From a checkpoint of a small image classifier.
Model: 4.35M parameters, 64-pixel images, arch preact_resnet, norm batchnorm, activation relu, widths [64, 128, 256].
Training: adamw at rate 0.0017, 17800 steps, batches of 256, held-out accuracy 99%.
Data: 45211 training examples, 100.8 epochs.
Rows from block 4 of a small image classifier, named by matrix and row number. Rows with one number belong to one channel. Each number is 128 + 32 x the weight over its row's rms, rounded and kept within 0 to 255. All counts start at 0. Numbers have three digits each. After the name is the row's rms in percent of the matrix's.
After each channel's rows are labels from the 100 images, of 14848, where the channel reaches its highest value: "colour at peak" is the nearest of a few named colours to the mean colour under the peak; "responds to" is what is common among them. Only what is clearly more common there than usual is listed. The data: stained colorectal tissue patches (NCT-CRC-HE-100K). In brackets: how many of the 100.
# convs0: first 3x3 conv (model.blocks.4.convs.0.weight, 128x128x3x3, each kernel summed), inputs 0-127
# convs1: second 3x3 conv (model.blocks.4.convs.1.weight, 128x128x3x3, transposed, each kernel summed), outputs 0-127

convs0.44 085:128059115109058149130140132099129151172092140143104137000138109146143098125078077179140120113120108135130104163149171066127160127143145125168123144164076166119111091193137104128128160123132146132127076095105152147095097121136194108097117095130144140108124186158146124173122090111123130143141125135199151147197171104138135138088146129123157095109091110158113158127123094181124103145051
convs1.44 082:131136130126138114142135143196130141101127186215114153152115111121116130158153117124126138133123100035172135142123146152153126138109114139111182074143127121134138108104176148200127116140126133056125140154151130091125126108142192138085138114128124130124132159093102126124137101057014120122135125092210130161136134152125134133100096070123033113163105195057123122116129136132133203083114
colour at peak: pink (67)
responds to: tissue: normal colon mucosa (66)

convs0.85 104:107082130080145128105176127130140137097194111074135144123126120128104047134147172127151201201169095143200113127231122132144126163136164136103146124164107123115111156180169126138126120087146128135174146122116153148128120148100189122124042102098159122149123146080117105132132116104136094121090107148105051108108096124172040149171115172137151093117115088161105127166109079128121109083135
convs1.85 110:137109102139115110201127175147123140134121117110139147111128161130128111077124078137121117040128136062044134138113157107130135127085125145141099100114145126163134135119137063105156136122116108130123124096128131067141131069119003112114119178129119134095107063135101049159224164075104150119124141146160171140122154068116139134072061131139084155125131143142114108137119122155102082097149
colour at peak: pink (65)
responds to: tissue: normal colon mucosa (64)

convs0.74 110:126119123107063056056123160110076160146139168107127058128077128145122106077114123149115090162093116136129073095126105117060094149137128052141197135073137143115105166124154198086171105118097139101127097130150118203105088110162145153121113101126075128160111160104105152098092148048065144086174191133138121136108125119131124134128132132096111133078136148071117084118107118117111097113113
convs1.74 067:089144161129076156112138082136067102082125201070084113116112156132135110135132140166160133087121109127181138164129138129139132150103102161121107157137122098143145106121122087187101000125125125159152125116135127127125114140128080134157142109119122132148110216139126104110125149108103117126129101121147132133121127098074117084096038137119133135122113075202142209148138074052149162119106
colour at peak: pink (76)
responds to: tissue: normal colon mucosa (52)

convs0.42 101:139132105052118137139113142077129127145142161135036135067107133096208141135153121131113171183031082152132125180151128133115121127079158124119137113121131165103126116171146102112104096153105095154132165156133034109143119121160197124127116071109132109081117037175166076131152127173117125146070126145123075116125145129108131134147161116171124141162106110115110119073103102116142068131101
convs1.42 090:127151127098154149112152147124135142153103133172125170149109112134110157162145139101109171115172111050114130121133109137175132180136139111128159135217118143123145139132143181128126090157138127037121078135166088114156129121167159132140136119112124076103120025117165126182143128130125121142153097114130167133140140088171122141123086135133002113119078205201118097112112122188144066133100
colour at peak: pink (74)
responds to: tissue: normal colon mucosa (36); tissue: tumour epithelium (33)

convs0.109 100:130137082099049147131133124085094148161119124131087142081189194114123129126073102134118121094142113117109051183131151112118063120137134102152186100115088138161087132156193140095110168006083163184132111140113160129097114078123091130123109144181111104096165110144083073085108121129107099128119111130126098160153133076131186126113071182133107102105117147091137126105136125112132089143105
convs1.109 085:133127101072160128160124156108062120109124163158105111124119128118134133144129105133204133170077148085109133131130100132137126129120119148157064107118116113121138133117105132184139123114131128016111150122142124153098123116108127123190099117106081151110137164130164125070136168124024124127121124138137112131119163143032119104118152114133139145129117116197145151135124247121136220206142
colour at peak: brown (51); black (48)
responds to: tissue: normal colon mucosa (85)

convs0.88 103:121117125080090129126145149063060144138137158176086169124139241124129139087093152172085115093108103137118069155129133114131079122131123143137188107070079124136114137149134104119135162065086154179102128133116146115068139089151093135090131135147117088138194150159056083048079127119100103134133133100159107180161122128139115114110075147159143118120089132106158145105126058074142111136111
convs1.88 082:131129123110134125143150111127113118122134218148039137118124134098113146137131113144180171210084136113110145107120096133122129148120122131144097076116096108125136133128095129140127113127134132026136131126140124120115128147135131139209039121126114128128139132155145130081130152137013122149117124127172083112127146139084092130118105106129155143131171101210165194121129212131144218177112
colour at peak: brown (63); black (30)
responds to: tissue: normal colon mucosa (71)

convs0.48 110:067135081132144114102124121104164147044141149144055129138091138077132135147128155121198127170152104050087102127137128137104157057106106106104120060112149100120161152157153139151156130102103146106126134151170123107119125144010156124146119170118099122112142111081196099142113131134113111096149119106060112131034112176109104093158186112123076134142127126182130095140109093157119130134127
convs1.48 092:160111096137128099107109146126154169142127156143158197124121149150151111055129104128099116101169100036085096049137106120109120109172133127134131064135126184111146177137098174135117188129139127096119090131120121139142147135131125125121095132131068088128126078122141160142087143112128124073132128141073047129126118143124166128131090131127000139118134149130069100144136043129095094135122
colour at peak: grey (65)
responds to: tissue: normal colon mucosa (81)

convs0.69 094:061141155139121109130185098146116126096129123131139106133114162120132107135115123115110129085123130074085104038099139082123147087081072120101112149136114125141128110171112107117090000093117074118066128117086118142176134129125159134141109075122108170150110061111119167130151112107165111108093115108120161161145124110067151111139105041129092129128148138125130094132057142144108066140120
convs1.69 080:140142109111148124176113101137084170135130132165111119098154127123131139183124128126114114117062162000146145115114113130117137135125134160132132145078141158144110133132126080151138141123153132143137159131164152111109163171131117129103141132117126169101129075135255091111122150125111141117125160127165150150094152169139144090177150116165003153141112166162083151123123161147133137150144
colour at peak: grey (51)
responds to: tissue: normal colon mucosa (72)

convs0.5 115:128130134126119120200166122131123152147064140137116122105145147118128130178095118127152117123142166147115062115083156133121077122128122195132144136135084107134123140123153102128106148000112146179122124135120159131089125117147123127146141128131146109025144173109103078048134069147143108128045112144177133168182154073139156136149118151111135135122124201071125105085116119074161119129114
convs1.5 096:116145110127103121138131112134093128078134152117010109098141105116125143126135082063155129133086099083121136141160042162124127131146122154159078051117122123165112145140040109161142102133182126061109099135070118101111137117148138135127042138122012134106137111125144118128092169138110112130129151138082143117115154139103135097154129102143102117111144132142128131099125207094134208154127
colour at peak: brown (30); black (25)
responds to: tissue: normal colon mucosa (38); tissue: smooth muscle (36)

convs0.91 104:084124157117114152126169072115109084058115096120125134128057125144146097128151087109117130161125127022089105149170139115113178110092101108121078152123112133112119075162110105161130057120119047151130099120108106141183120139103160124108121131117133122110113023122163103149136132140112104138106134108148117051129113125102133125138144116164061176119091093136083116158072123121127020120132
convs1.91 094:102142088149125130145113149177110160150126125135135130133123123130131121123120135115097103123122157037163135138120112142129120133133133143122167140148151168133149133125119094147151155128102119178110164133157142112163168097153122154116153135126144132124124105101236104210099153120116134099126138133151138168138127129206165131066103164138000118175144223130066097142118126220109140118138
colour at peak: grey (45)
responds to: tissue: normal colon mucosa (99)

convs0.65 104:134118113168082152115116132122128138159128109139120048079128113140095131103099130137118075101143137184125087119061106120094153141100115128131130033141145120127120128147106129078125122180063221121158156137122144135139095129154142177082063123107118142121141136148168129155104121164121028102174101092120109132109108172127124117125118127048099107087124139156148088116139137226147216124132
convs1.65 094:132133127127127134100134149145144128160122152125094179165112101125116119092134125130075138101223131160160127127064134132131107146154129106117152095111137123093122141128081180142107128175115143106077127132117135070042088136114128136157112117135139120149126143085091165103122087109092142117131124101040118142168049149128126168135027129073156102169125163057126147123126070021122171087114
colour at peak: grey (51); brown (48)
responds to: tissue: normal colon mucosa (94)

convs0.112 090:142121073091000133130118132107107163117138105107156113169137132155137137146069094115134131127130152101146100003146140143153071140147127115125143133107124163145140119165149117108061115108094167092123135148114101196104112140131149123049132078111092217118125074091123110071142125085094130103140165135113168153206127142135135105109123126126093188133127149105116114145116129099109068143126
convs1.112 094:154098132112087117119113148109053169071137131104162098070143125120132107161129119131126118105066133064125120087114159121115128101141121157126142199144165176125093124131162085129130110112180129136133123133235133091132125121129114118100097134153093125076113128113227114122141128115140105072123150155211151161147140140053153147097107127129070148057121098170108141130126132143121099026161
colour at peak: brown (62)
responds to: tissue: normal colon mucosa (51); tissue: tumour epithelium (41)

convs0.104 065:123142099065132144148199143121115137145093138161081191109149112104066164108106119105114094123136107143175134130150118132142078143176149158136179099067121146125102095146125122126148170077162187096186109151099120109131136115088135136121189115193101131111116115136114087056079216148109153127132160162110184174141139079153184140095141155161097170174172121139124123123073101089147060142113
convs1.104 109:138149184155093096110189117136128111092128164119118122141110144131134134060173073131080204111103109087147121124113141155109106159104091066133175161118041099115123128142104118058129130144124150137158134128176109113084121093143163153083124115178115124158128174130195138172134117188116121168140115098136130083081143162105065104074142113087082119082121098117195142083128138175148189106076
colour at peak: brown (30)
responds to: tissue: normal colon mucosa (40); tissue: adipose tissue (35)

convs0.79 103:141081074130013141123096093062116148169113126106101134000160196115125102117038081104085103105101107120085085149125164063111158125109117101144160099115081138143076113131143159112141146071069170153132090115125159139137124121124134139124099124168118127130143139140107078165101104103096112123128106148145089150156139116115169120088106146131133096100095129129130126124135104173115106154089
convs1.79 077:145137108124172114185121170157107123096124144162094138142117131117129110168138128135149128168124127061110137195145071148159123132116103142114100065113125100130175153084150165245124100130123116100099183146103127133097116104146060132169126123124098149114138200109104126088150144111043126118126118109199118149110126110125133132102109108147096131155084170046128125125135170096129247166123
colour at peak: brown (60)
responds to: tissue: normal colon mucosa (96)

convs0.114 109:137114139124065117127145139051060164151123126181076051103131131194132139105050148143131129113069128142119113129118168118111100125140130133128159068113105147138111133172154083130138167110051154170081097133121129144096114130196119226072106129129122136129161191168067124077111126116141144129141154110152123175133146118126107097106082168123142128124083153067161135117138047112155131123116
convs1.114 071:129089150069091130131113161107101122130136202130065116072103145098122140136127125146154131148104146112082129121148128100129134120130142130127102127113128121107121124136120141172126101095116124067133151126154137057127117125109133120174093130117100125092115153193116136051158142111012126127121130149158082128160129175013103099112054101123130148076152081155153169134146164080121235148134
colour at peak: brown (68); black (28)
responds to: tissue: normal colon mucosa (82)

convs0.96 082:107127107092100122084248185151108123183113080156114137055133056141112140105127127127128109063155144144143135148170097109056168175171169149144146084110132130136111100185106118103130164133086178104179148152107089147118102128154137202083136125094118119096128092145196131147109132167128160127140139123117170136126109106180134140156151135093102123129124134180133111055106147194161099146112
convs1.96 081:116123158127141101088100132141047158095128113112136101137113125124126126019165133120072129070150122048214128110119125130122125129187133117112195171110126142117103146134107154115119124136141157043129119127157124070093123113115227121126097121130131116129115166121155199093120061108113122090131135122098128145107091200073137112160116122107053102090124138066114149122134091101121143117118
colour at peak: brown (40)
responds to: tissue: normal colon mucosa (79)

convs0.20 101:097128135076103173134150092109105094088131127120094124135100122142163123136124035104129132118127118031114116136147142129081177110108093123110087124129130152123147102164131051162111070138113054127118136122095106145198120159131165136040118112117127136118101031132158088149163143143108121145121158125141113072124115120117146084139157110136055167154070115126122108146090113127142017116124
convs1.20 090:117123067082114124155116131138127173098126151130136105137141108120128124124124139116113120139094137077162124140135129137131112125134118160132127110185146160130139159131102092180152149123133124115120146124203139070173166120142132149123161144134136124117123122132238112202126148109096094043128146155191144144142162120166163143112101143136000134126124190141059094125127128237115128080142
colour at peak: grey (52)
responds to: tissue: normal colon mucosa (99)

convs0.16 087:066071117161043068111131076168120145174157160157128129056126214089137099114109130112120109100126079088120139121145133080088181111119104115120167106132013118155106137112107133109120120135135190134138120118125160101124128108088166131150097104111147131090115116132134120194111115153115137139112100137139144182121101126137150154054118154113152102128075137170119102119126110170133025150083
convs1.16 088:108130059107146094144120118168141151079131146142088105138126157121129104155147107137090115140125126111119124155115029131126122122135102170137241091115140154133127151122132137148125101125128135099144144141204133142164154149146116137119113136143115125111138208120230140168126144098097106104121139141200110159122140125140148136088137100158072154127094129000071136130098182117120213122128
colour at peak: pink (72)
responds to: tissue: normal colon mucosa (98)