{"model": "image classifier", "dataset": "stained colorectal tissue patches (NCT-CRC-HE-100K)", "train_examples": 45211, "image_size": 64, "crop_scale_min": 1, "horizontal_flip": true, "translate": 0.06, "rotation_deg": 10, "color_jitter": 0.1, "cutout": 0.25, "targets": ["tissue"], "num_classes": 9, "arch": "preact_resnet", "norm": "batchnorm", "hidden_act": "relu", "channel_attention": "se", "depths": [2, 3, 3], "kernel_size": 3, "stem": "deep", "avg_pool_shortcut": true, "widths": [64, 128, 256], "mixing": "mixup", "loss": "cross_entropy", "head_dropout": 0.1, "init": "trunc_normal_002", "residual_init": "none", "optimizer": "adamw", "learning_rate": 0.0017, "beta1": 0.9, "beta2": 0.99, "eps": 1e-06, "max_grad_norm": 1.0, "adaptive_grad_clip": 0.02, "magnitude_pruning": 0.3, "max_steps": 17800, "batch_size": 256, "epochs": 100.8, "lr_schedule": "cosine_restarts", "final_lr_fraction": 0.05, "warmup_steps": 530, "weight_decay": 0.1}
Rows from block 4 of a small image classifier, named by matrix and row number. Rows with one number belong to one channel. Each number is 128 + 32 x the weight over its row's rms, rounded and kept within 0 to 255. All counts start at 0. Numbers have three digits each.
After each channel's rows are labels from the 100 images, of 14848, where the channel reaches its highest value: "top examples" is what is common among them; "colour at peak" is the nearest of a few named colours to the mean colour under the peak. Only what is clearly more common there than usual is listed. The data: stained colorectal tissue patches (NCT-CRC-HE-100K).
# convs0: first 3x3 conv (model.blocks.4.convs.0.weight, 128x128x3x3, each kernel summed), inputs 0-127
# convs1: second 3x3 conv (model.blocks.4.convs.1.weight, 128x128x3x3, transposed, each kernel summed), outputs 0-127

convs0.40:086147100057095174184153136108157101109146089113024143116114164094153131167135129151140135180098113079115097142149099131129130109083110102124099093103111141136131078164173131158122084053139074133143142157097043149152084128066176103157095112133109132134141067136170073118126134127088074131100157119130121089080114109100131103118160110139057157151123128089109128108097133137136059113071
convs1.40:117135094130156128128118111114162157164125181164130154141095067158130133092138108099097117102139085088105131092098141129113128137155129125129157125162131161127129137134136152141129193131087130141106097127160118160162120142155129130140166108118056120140111060134238169192143125077095132108130109125128136149079116104168140110132100136120000130123115195198058129125121095228147132147117
top examples: tissue: adipose tissue
colour at peak: white

convs0.10:062097129130112127082128118150119107053140133175066100147083130086131089094152088140138096094148030093080121093139113088131190121036092092119105155140147093126121098148118124146107099173132143152112133104145135121107143125092154097141081130090100121121119124132208129123074127132109142135145126026048153146117128134069082104106157122162070139099122139164076119134125135129132099164120
convs1.10:130128113129130138137117132175122147136124148143106138149135117114116123160144134143048126147131142000180133144110107138134114138129125174125140160144131154134118132130115122182120116152167130139130141124124136105156192112140196150158074101116159120151141098123197128135071126133097132116123134118106134141120105106191162135136121133140000117206145202119057093131129123134130139128111
top examples: tissue: normal colon mucosa
colour at peak: grey

convs0.113:163089135174084141122147189124181122151108121085157125095116096121145121099115077120132023140173163107094107104121076130060153147137080112151127136136137133097124159154097163100140109198103181067180123147127120155195086167159141135092096149095154102103102117128178157133102139139111099100149155107171119115099137171137114184116202127028088176136167113107121113129134133168149115136127
convs1.113:121093114147147153118069102149056129180124139104144132108122149145127129080124139134136093063187126108144141126139097127137139118159184114111116117124170189095133137127058111124118141135090140125123127129084170102135082171103151116072072123099117117127091165113094126131099128114127162077134126112120072148121086173057181150186068163119018126131116147133070092205127070135118156070137
top examples: tissue: adipose tissue
colour at peak: white

convs0.59:086170171122099154122155096098073098067141062133117135110032086148145115129163110079142129113112136104088101147154145141094166127103104122062059137159143144077131102157105064128102077150107068154128131128129053127178137169151128095102138113139130133106127048123177120125160121110151096125146138088138097081127123127119137108148169108161068172117104076132137115157046078112125087127151
convs1.59:128177119146146148130135127154124139205110103144124152144113105133127129068112139113079140127146130033121137131118137152152131185123153107113188135194111122131143109115108104132128150153101130139114144143122142126143129040153129145146140120119171124154125044077166117198071143136190162140128090065110124145148106124153132128147134144122009078184145201175115074139121116202139138140099
top examples: tissue: normal colon mucosa
colour at peak: grey

convs0.52:067135161139167127176133105120124077133116100120129142106126140095163094126124081113178132100122152126100105118123102135138060128151128159051145162093130121137141125106099124132008116050135075164127101134099123111024135176129075115073152118090206113112128156122114132056116093142154144162085128138160128109146140091144170147144156131148112143181119120103131117126132121041186139129126
convs1.52:096147116127128083120128139127058120053137143095061086063132087094130119070128119062104136178077104131064098104160066145096111124161120148138082062113122126152068146135049089089136117130146128073115126129149139088151142135170144153170101142155075118120148111118142150176099128192152063132130132166054142098126135147104123080147127114111123123076159087120130103097125134071131161149122
top examples: tissue: tumour epithelium
colour at peak: white

convs0.45:022142161140128068149135111139113116077114132123139098119115134146130073132123112143117118025103114093107128080103128113120174085055090083102111159152120123137068078177153111121078008122117114084034122139098127149135123124120161112127126044095141147108142129154112138157153104112179133124109099113127175149138139118100140100149120097130118104128090134170121106118092145128111097164087
convs1.45:141179110105146127164134119152104123124138127139035090125162123117117140165120118125098150162060147043158146140117118165121127155080119124147112133079128115162118127126058066146145103139158131104159161132119156125115148135192135141114155128135127150141142100127255117144155122157080128134125139096184148113121156132135121069173143104116000132130138169109127097115123147127144120191109
top examples: tissue: normal colon mucosa
colour at peak: pink

convs0.1:100156163156173125156119072082121142134130114115144084134120101102130104092124159143141136120140202098066135128128130200103086160100154097131122170057101097121116151102118114182160141101143108129122102106151105147100134179109055138102141130111088104133130132123078123000085135088088114123122140132134080089100144098114129111145130094127139105101131135033148140108153096074170121110126
convs1.1:107125122127160128107160168121064112093136199039115084092128125115124108086130098088129137156084137130116151127133127145132111133129115152148140097092087119157076144136122119141116126133158121111163129132150166123133119176190174162221206106146052126131155185126115159138118105201146099142139131137105132090119128121054108115130113129101139115093165057139135208118132124098156196215117
top examples: tissue: tumour epithelium
colour at peak: white

convs0.101:111135071118128176140154167124154111117157148121089154103108191072114145245115107164102143119107093075064099121103117138151104107099125124123104112141102153163128109201139132115172122142117107101102103150067122142116106128120164094177096175161123101091180073107155125094098097106111092140122153081106150104063129122127078108060138061175062120128154146098134106121112188177164124126116
convs1.101:123124112118184134129058105117115194114137210182142154113120141133125139117128146093137075122130144144130136151123146123124136116161137184145174172115143224122127129132174136148119089121126129122157211132151161173132153177129185121114095118125102138080125096159195130153073134113104127068122192182128109162119150144100193095114143175199072151109123121167047102151136118164118144140175
top examples: tissue: tumour epithelium
colour at peak: brown

convs0.124:031130149104122142126169081133127094063095093160119142147048121144144118131170079106133125166130093050086082132154142113126182089082097118093100143140115130135128094161136131154089066128125068125131073134091087132174124140091165097098128071129125125096124020137156146149161107133127102135122119093125138077129126139110137128128137128157072148128114094159119117146060120142122029122123
convs1.124:107158109167106116131143112192072137147128130127120142150122091128131120131128107109052122122104139021155123131090122159123120152125118139128158125153134143136132160119115078143134170146125125135093123134153135114188192117158118163109147131133145146142129068083228093185134145129120127119131128111150155139111123133200153140067123141128000094191176214119110120129111128178126107135117
top examples: tissue: normal colon mucosa
colour at peak: pink

convs0.72:091066128140142128143128095106145134110115010112040135129125133123166068166126085100133117122096126099126130069123136113106146095167095189123131122165059111139106125106131142085112106042120104129143150139136083123045073122110060123102136139114088140144123161128123121165085076159141180114094137114174122181125123061157127124087184146114106156144147131062137132114128137092131150170133
convs1.72:107128104093123106162130190143061079069134125068088087100153119107138120141123077164141126128048105127113091123159126133087126092105117149130078066109123118128082139117098115150139159117117123170110094133106099058174121100140096129182118128145099129105135086150172154137093185179168071130129133179141141112044144139067125103135086078118087167081092077095128096115135165133128201104128
top examples: tissue: adipose tissue
colour at peak: white

convs0.12:129113072176070149101123148128123121143148121128127133117141102096103152119131075118040142148106110102165143154113099141060179124116132149145122117076048146157122114157126118146154114134157185128198115138119174126097182124119136042139142167215119061100149122139129065120082103130048139142157133062094152109120039137124134122086083121153101123085135141144150124172132158130127104108126
convs1.12:112136144144128136096169131085161077136129175120076135217123113107126160137155120129115217140126096115120119194146094138111106136098140112125127114130040108127130128131119162127129100134118135151125071127136109198104117139132208142132100099131133101149127119122158133111108095166078128201135113102069102056121120123153059107189187117120133074130144121059171116129172129111143156191051
top examples: tissue: adipose tissue
colour at peak: grey

convs0.41:131196144146137100127109186164049147206175126158104129122144132142132133108102142138108137165033119093131165126114086143110114122098133149100109161136092114207132089100101165135124175125164160138097160127102129085154149112126116079187206102136115127148187123125103142078096118073178162119156189108085136147078097116102138168128147146122136114155153115094115100111119086067100109206139
convs1.41:030096095117143115140112100136118159070134088145127082092135203143145104109126121034132109118097128130128132161160115079131129095192124138121136058064109142128150124139120105088115094114127113134153147111143141142149156163130161121000117131127099127120139136170064160188120104137127113098124158147136138134093150178123141118150063162136116180123079106082112096134119085103065144131166
top examples: tissue: tumour epithelium
colour at peak: white

convs0.73:101134148128139152169076143158172114104155220069127117135126136128166119086128145128131063077139170142093113099120101232125065139075123112132107184103164133081119128109075126105139078126112130129132183086116130076152088098072098125161140135089131124139120135176114096137132116152124144096134121109181130169182149061133146126067169133143036169146112106120105110162085133126119106172118
convs1.73:142067122135137130161077126129050128111119189113135108080126129133137149100133139154164102127123175091151132154167102114129133087128136125140088105073163149126128141129110149145126113102136126074183131122105124104131071143083109086083197139126095144119122136150114097157155168122207154079127132147230071127134168159103144150153103075149137206113125034140104124150128127072116042118155
top examples: tissue: adipose tissue; tissue: cancer-associated stroma
colour at peak: pink

convs0.64:128133151160156127155129099114095139136124066112135091114159115129104118124072127154162146131112168094099144129137097158110099156122144127129111161105107096121069143117144118167155158101160115133128140110137136171104128183107000137106176133111049131089128158065080114000105138120117151131136173129136088118096142068092127095114131140128119100135131188056118114131147091095173090124122
convs1.64:086118094130132112142141152145053134101127180123141108060123133131140100077131064066110129121071141099105136083133150135135117126134096146136143106108111098152102160133094095138117122126147130063146142128183147057149140130145165144157158127141047131136157255085115135128121124164176116120137136141115140118114139166042132109135088112108124154123181080096127173111125121110129243155131
top examples: tissue: tumour epithelium
colour at peak: white

convs0.98:132163131149092079122076126108127121147152133133141110121113167132118149074119134141131081120118187120103161136133076185073106146116132056157146180074124140113076178086137148152204098128125112072152148128148118148127062109115089068149091120139074102141096133105063140149077145059078118128130128154164119047038142149089115116129159123096171135127139084120147145122127127128148049130106
convs1.98:125145155179152133091166141153095092153128151135106166151132121128120121129144117132115154127159117166108196121077148142133120155107124126134177077066109088141133158116191143131111136157134125174152116137099099141144082180148082147108181105128129138183125207065075121176084152152149140184133105081146106090038114194116089124115092127071200108157172124139163175112124086115158179170101
top examples: tissue: adipose tissue
colour at peak: white

convs0.102:082115097142105123075123126141150166106147125122059104115117126099134122147085117114166120147140127121113136099112094113080133112100128121111120089131137105131161162171139108136156141175140226097114147154167113099126125133120149128178073161085118107089121113119206044129134119159133120094177136116064103132000084178109123137138174138097084135105156107171122100127136081179135163149092
convs1.102:144083074103135141113052127116128163147129159141150144106050129173148108062091131131123064119171118133125123100123103088119143071187178141100124108120161181112138127142116146130112142103087134092105120140114139136143118130086153083114090121096054099113111105139121144147119124078156138053127159160068047170127075130119190135177101157153084147125106121105054115177123062127079114126166
top examples: tissue: normal colon mucosa
colour at peak: brown

convs0.84:148140105067142148162152169107082165124122198189038120147135117191143158101126157131121145135108071136150118174137147174141116123122138119130203075124144139136087124147128131148120135110106203180113097134104130124081153103125150133091146122135128125115162184174060120056112166129165108128205153148106154212146136138115147119112076175140127127165109143156158168168130056103114093115112
convs1.84:126152172112122121130193116139176104104131180117108146150133128103119135130177119135104208084123117078127125144109147144126107173093103083132150129140021102125127135140146128056126127134137132137171133130165111127106135128158139138079119124154113123117153133141182137125139096184085119185135089110133129071129184128119054091078146113130093116065082082198202133099128145160166222097092
top examples: tissue: normal colon mucosa
colour at peak: brown

convs0.15:160118132113187123141145204120142149175147106137141107112107108103164080106162151198137169169124134146165138152161193085166175110136131139179128135154119101087124140127078147121161131129159098132084157070146128096154102155132150101162225168093116102145134077117105140140119155118186131130122129113125199156175128102113077182132114123091103136086148058103198094125048122129125130142189
convs1.15:120106128120089127134121042138154130144116083067210196088124107163137097130079123037119114104160134132095124166121143078153141108113139127104132089062132131132167146123176110070107058114113134185074100157109093112048147129113101088003124129089127130125096114133072131137139095105119172129135116131135114119133102097129145153159105128153159143144077109145127114149128169094107114101142
top examples: tissue: tumour epithelium
colour at peak: white

convs0.107:088138136093105166137138104106091098079122116150112115121090109140154148139153086049136140165108131074113116149156147134133152113105100113081104145138139151127154091160123083164052079137099059128142135144119034140154128158149156106084127059136117134099115000131159099118173142130124101129120157121141125091135130134113147077144152108141059166129103104116132105138047109102135051124122
convs1.107:109166099131133128143157098148101143137114104140129128135128067127125133112110103114040132123107126025162116129090139173138110167141112131139140127166133138132123148138081083160157166150130130124112136123162127099156155127172121183129150133133156129144129046089220099177116133144141114122132110110134157143143132123162142138091106141116000088144131200165106110105114128195137103123109
top examples: tissue: normal colon mucosa
colour at peak: pink

convs0.77:174137109197110101134139111117127133120118041124078130113135131109147132141120123133112082134078110110128129093067194135079181098131083105108150118164000143139099097109113153094153054111133152169144080128133118143104135108064092108135129187162092142083172129092140135079091144133156123104096128128124141156066118084121157154101154123113115120119128127063143126114157140105120119127108
convs1.77:157122107129134121186127189161070110120134123142123079133157114118144082137121085134133118124071118141118092166135139125092126117129114138128150121146137147126136144143104137169127108124116123255100103133176128189164158176128125130181107128135057134131126105121145130140135202168160100124123135165123153125083124137104133116136128135113112144149089129027106097112148215133121255112117
top examples: tissue: tumour epithelium; tissue: normal colon mucosa
colour at peak: brown

convs0.32:136091090171031114123121116069117117165105108090109105034133196103112111145112051112118110106102106097100135154120147108113169116092126120170121117111041134154097112120151137107161090142088140171142078124100128138135136112116154118124066169176120088111134109120135065165153127164082080138121090174139120115072113089133195154077118172165122121093055114096126098136120149156135089136111
convs1.32:145132067106186133167107193115137157143116118163140107154118147121135108179131142137198110130142136151094125223153103128140131121114119155130120102152161159126163118087094158206138062126106120132076168138122133196134129111135114118126073129114122114104127200114190103124081135076053123098125122143189113157125143088137184116098132158154152132139081151053082127142125171169122215133138
top examples: tissue: normal colon mucosa
colour at peak: pink

convs0.81:141094202138125154121171108144058132113149054124119054103131122179107120124128176152185137157121123160152128121157169121102120175160142086120134137184090092113060141151155098151147158131164126189096134018129133153142146171122061140124105127098121137145130159131082126110090137108130099131171154119059115116118131119132125083106120155125165130126124081118136177154141117051178166051139
convs1.81:134130128126084103140145167139130062139134153090152126134121138132133115087130144139145153082106143102108161073121225125128123133062117093120089113093091096150121109114133063146138155128097124110138138127091108021088098043120065123152125126138124158131129146127107127086233125114120154133136128124154110106108135122081080125110110097089121163125170123199194102139145119126148204208134
top examples: tissue: tumour epithelium
colour at peak: grey

convs0.115:079205143157170128106109130109141135122162190143148196124096173106142135130151168127169110128100140098124131139056126211135129157050131148130129156108114101116133130126131113130133142092121123149115205123130060051139102076015140128177157129133116104130157120157066054093103112149119127112094127122116123137122134149079067111091155128206126100150120107131132187136103105123128129140129
convs1.115:161119147134137129099125119130130165124119204162177172101122151126116076090118110142121109114158127146033125153111126097121143107167131131131157102126156162095121193136160154128100144130133125062083088142112100180152140161131139120046190126118046104130130123101076128176106154144255122125122132147129138126139140138157138182132058170141179121124133107134098192137129112105097070129168
top examples: tissue: tumour epithelium
colour at peak: white

convs0.38:063126151128158127138154073101121098072098108096138140060074135128139091136143055131160139137144139111065121130172133102134153075113085114062108111144086143109123067136100124110096083139105011119127089146106116087136130133143190138101128117130208127127127132164146109145142062100111142146111100123175128030124162124105135130139150118150125177118104059146133127158072088115117123117157
convs1.38:143165150188073128131157156096084136168127145123110143108126114181128127113108143096096138202113130049137122056105140148131124155126144127122123119138106132148125143123148086079123126133122127125114165147161141149131119060131077143178090129142156129141127102096201075219059116154140137134128115092130136128157114148143115100062061156115031074125210153184129100146124135168128098174114
top examples: tissue: normal colon mucosa
colour at peak: pink

convs0.121:143126132108129091059149143121068145126131161106117094114088131119123090089140143133110095164109095148157129147134105120102136175133151059151181141074124120143075183124116207122181089122151126105119101147128118218156083056156172144117140089144071115162143162109137214115108100034089143134166178149143134100115076131125114186115117128087118166113154113108149096141111174160114087119137
convs1.121:089140202182153105098139071135036100094122101098121125097134174147127124116126142107141138118128112083157135154131162143132130149064116109121099169155124104140125114120157050179135114129152121190142104120136156155123104120141139163119161140136153129139128243133175059175127111142099118131143103130178141114099130116097119126059036159102106125090077128232139165114129112158138122134126
top examples: tissue: tumour epithelium; tissue: normal colon mucosa
colour at peak: pink

convs0.66:123118120151102100152161099122111125133126118092102140122132150097128115166122082115160039126157129137066091116063193106120136086100110135155134111158081106136107137035175136125178086111070128177085143103142133147123117142106145114162098144152098082058145144082087095113128102127139043121124124153102129158128134023121164101092114167123125127102068189065103086097150133120146103126103
convs1.66:138124079097145124194103150153108117120137077125094058165128108120145106172134173098220101169117116136099136203179105129125133111118125140132067070174143138136142118128080133222146128113129119155075103135094124136079101136112039105123165125114053155091145118133103132113129160079141149121127143151133178137085143091087143113104145120127115137142114159076112091125129134097112238122134
top examples: tissue: smooth muscle
colour at peak: pink

convs0.2:103179149146167133124122065062080159095089097142134118141122132152133138094125141168060143124102174106113141128110137172143113136138133127092126131048095108128094151138136138144122167120134148125126089139133116132081137138099086161089204120118087114102132135113070122051104094105129128116128168055125008131091063098117044130136120127119120076118114124069128126129138054072130133128147
convs1.2:107116128132152125121158230125111118106142142109114101063150132121130119037123078074135161158098113137197116109149133123115122126184136095135124062111097119117093138142099139114128104124157127119166092142168162135146127178146137140184174125159089096130133170106036174136128069196145113163126145162081128091105134163067105090128095165110142132085175064087161154105128140085122182136104
top examples: tissue: tumour epithelium
colour at peak: white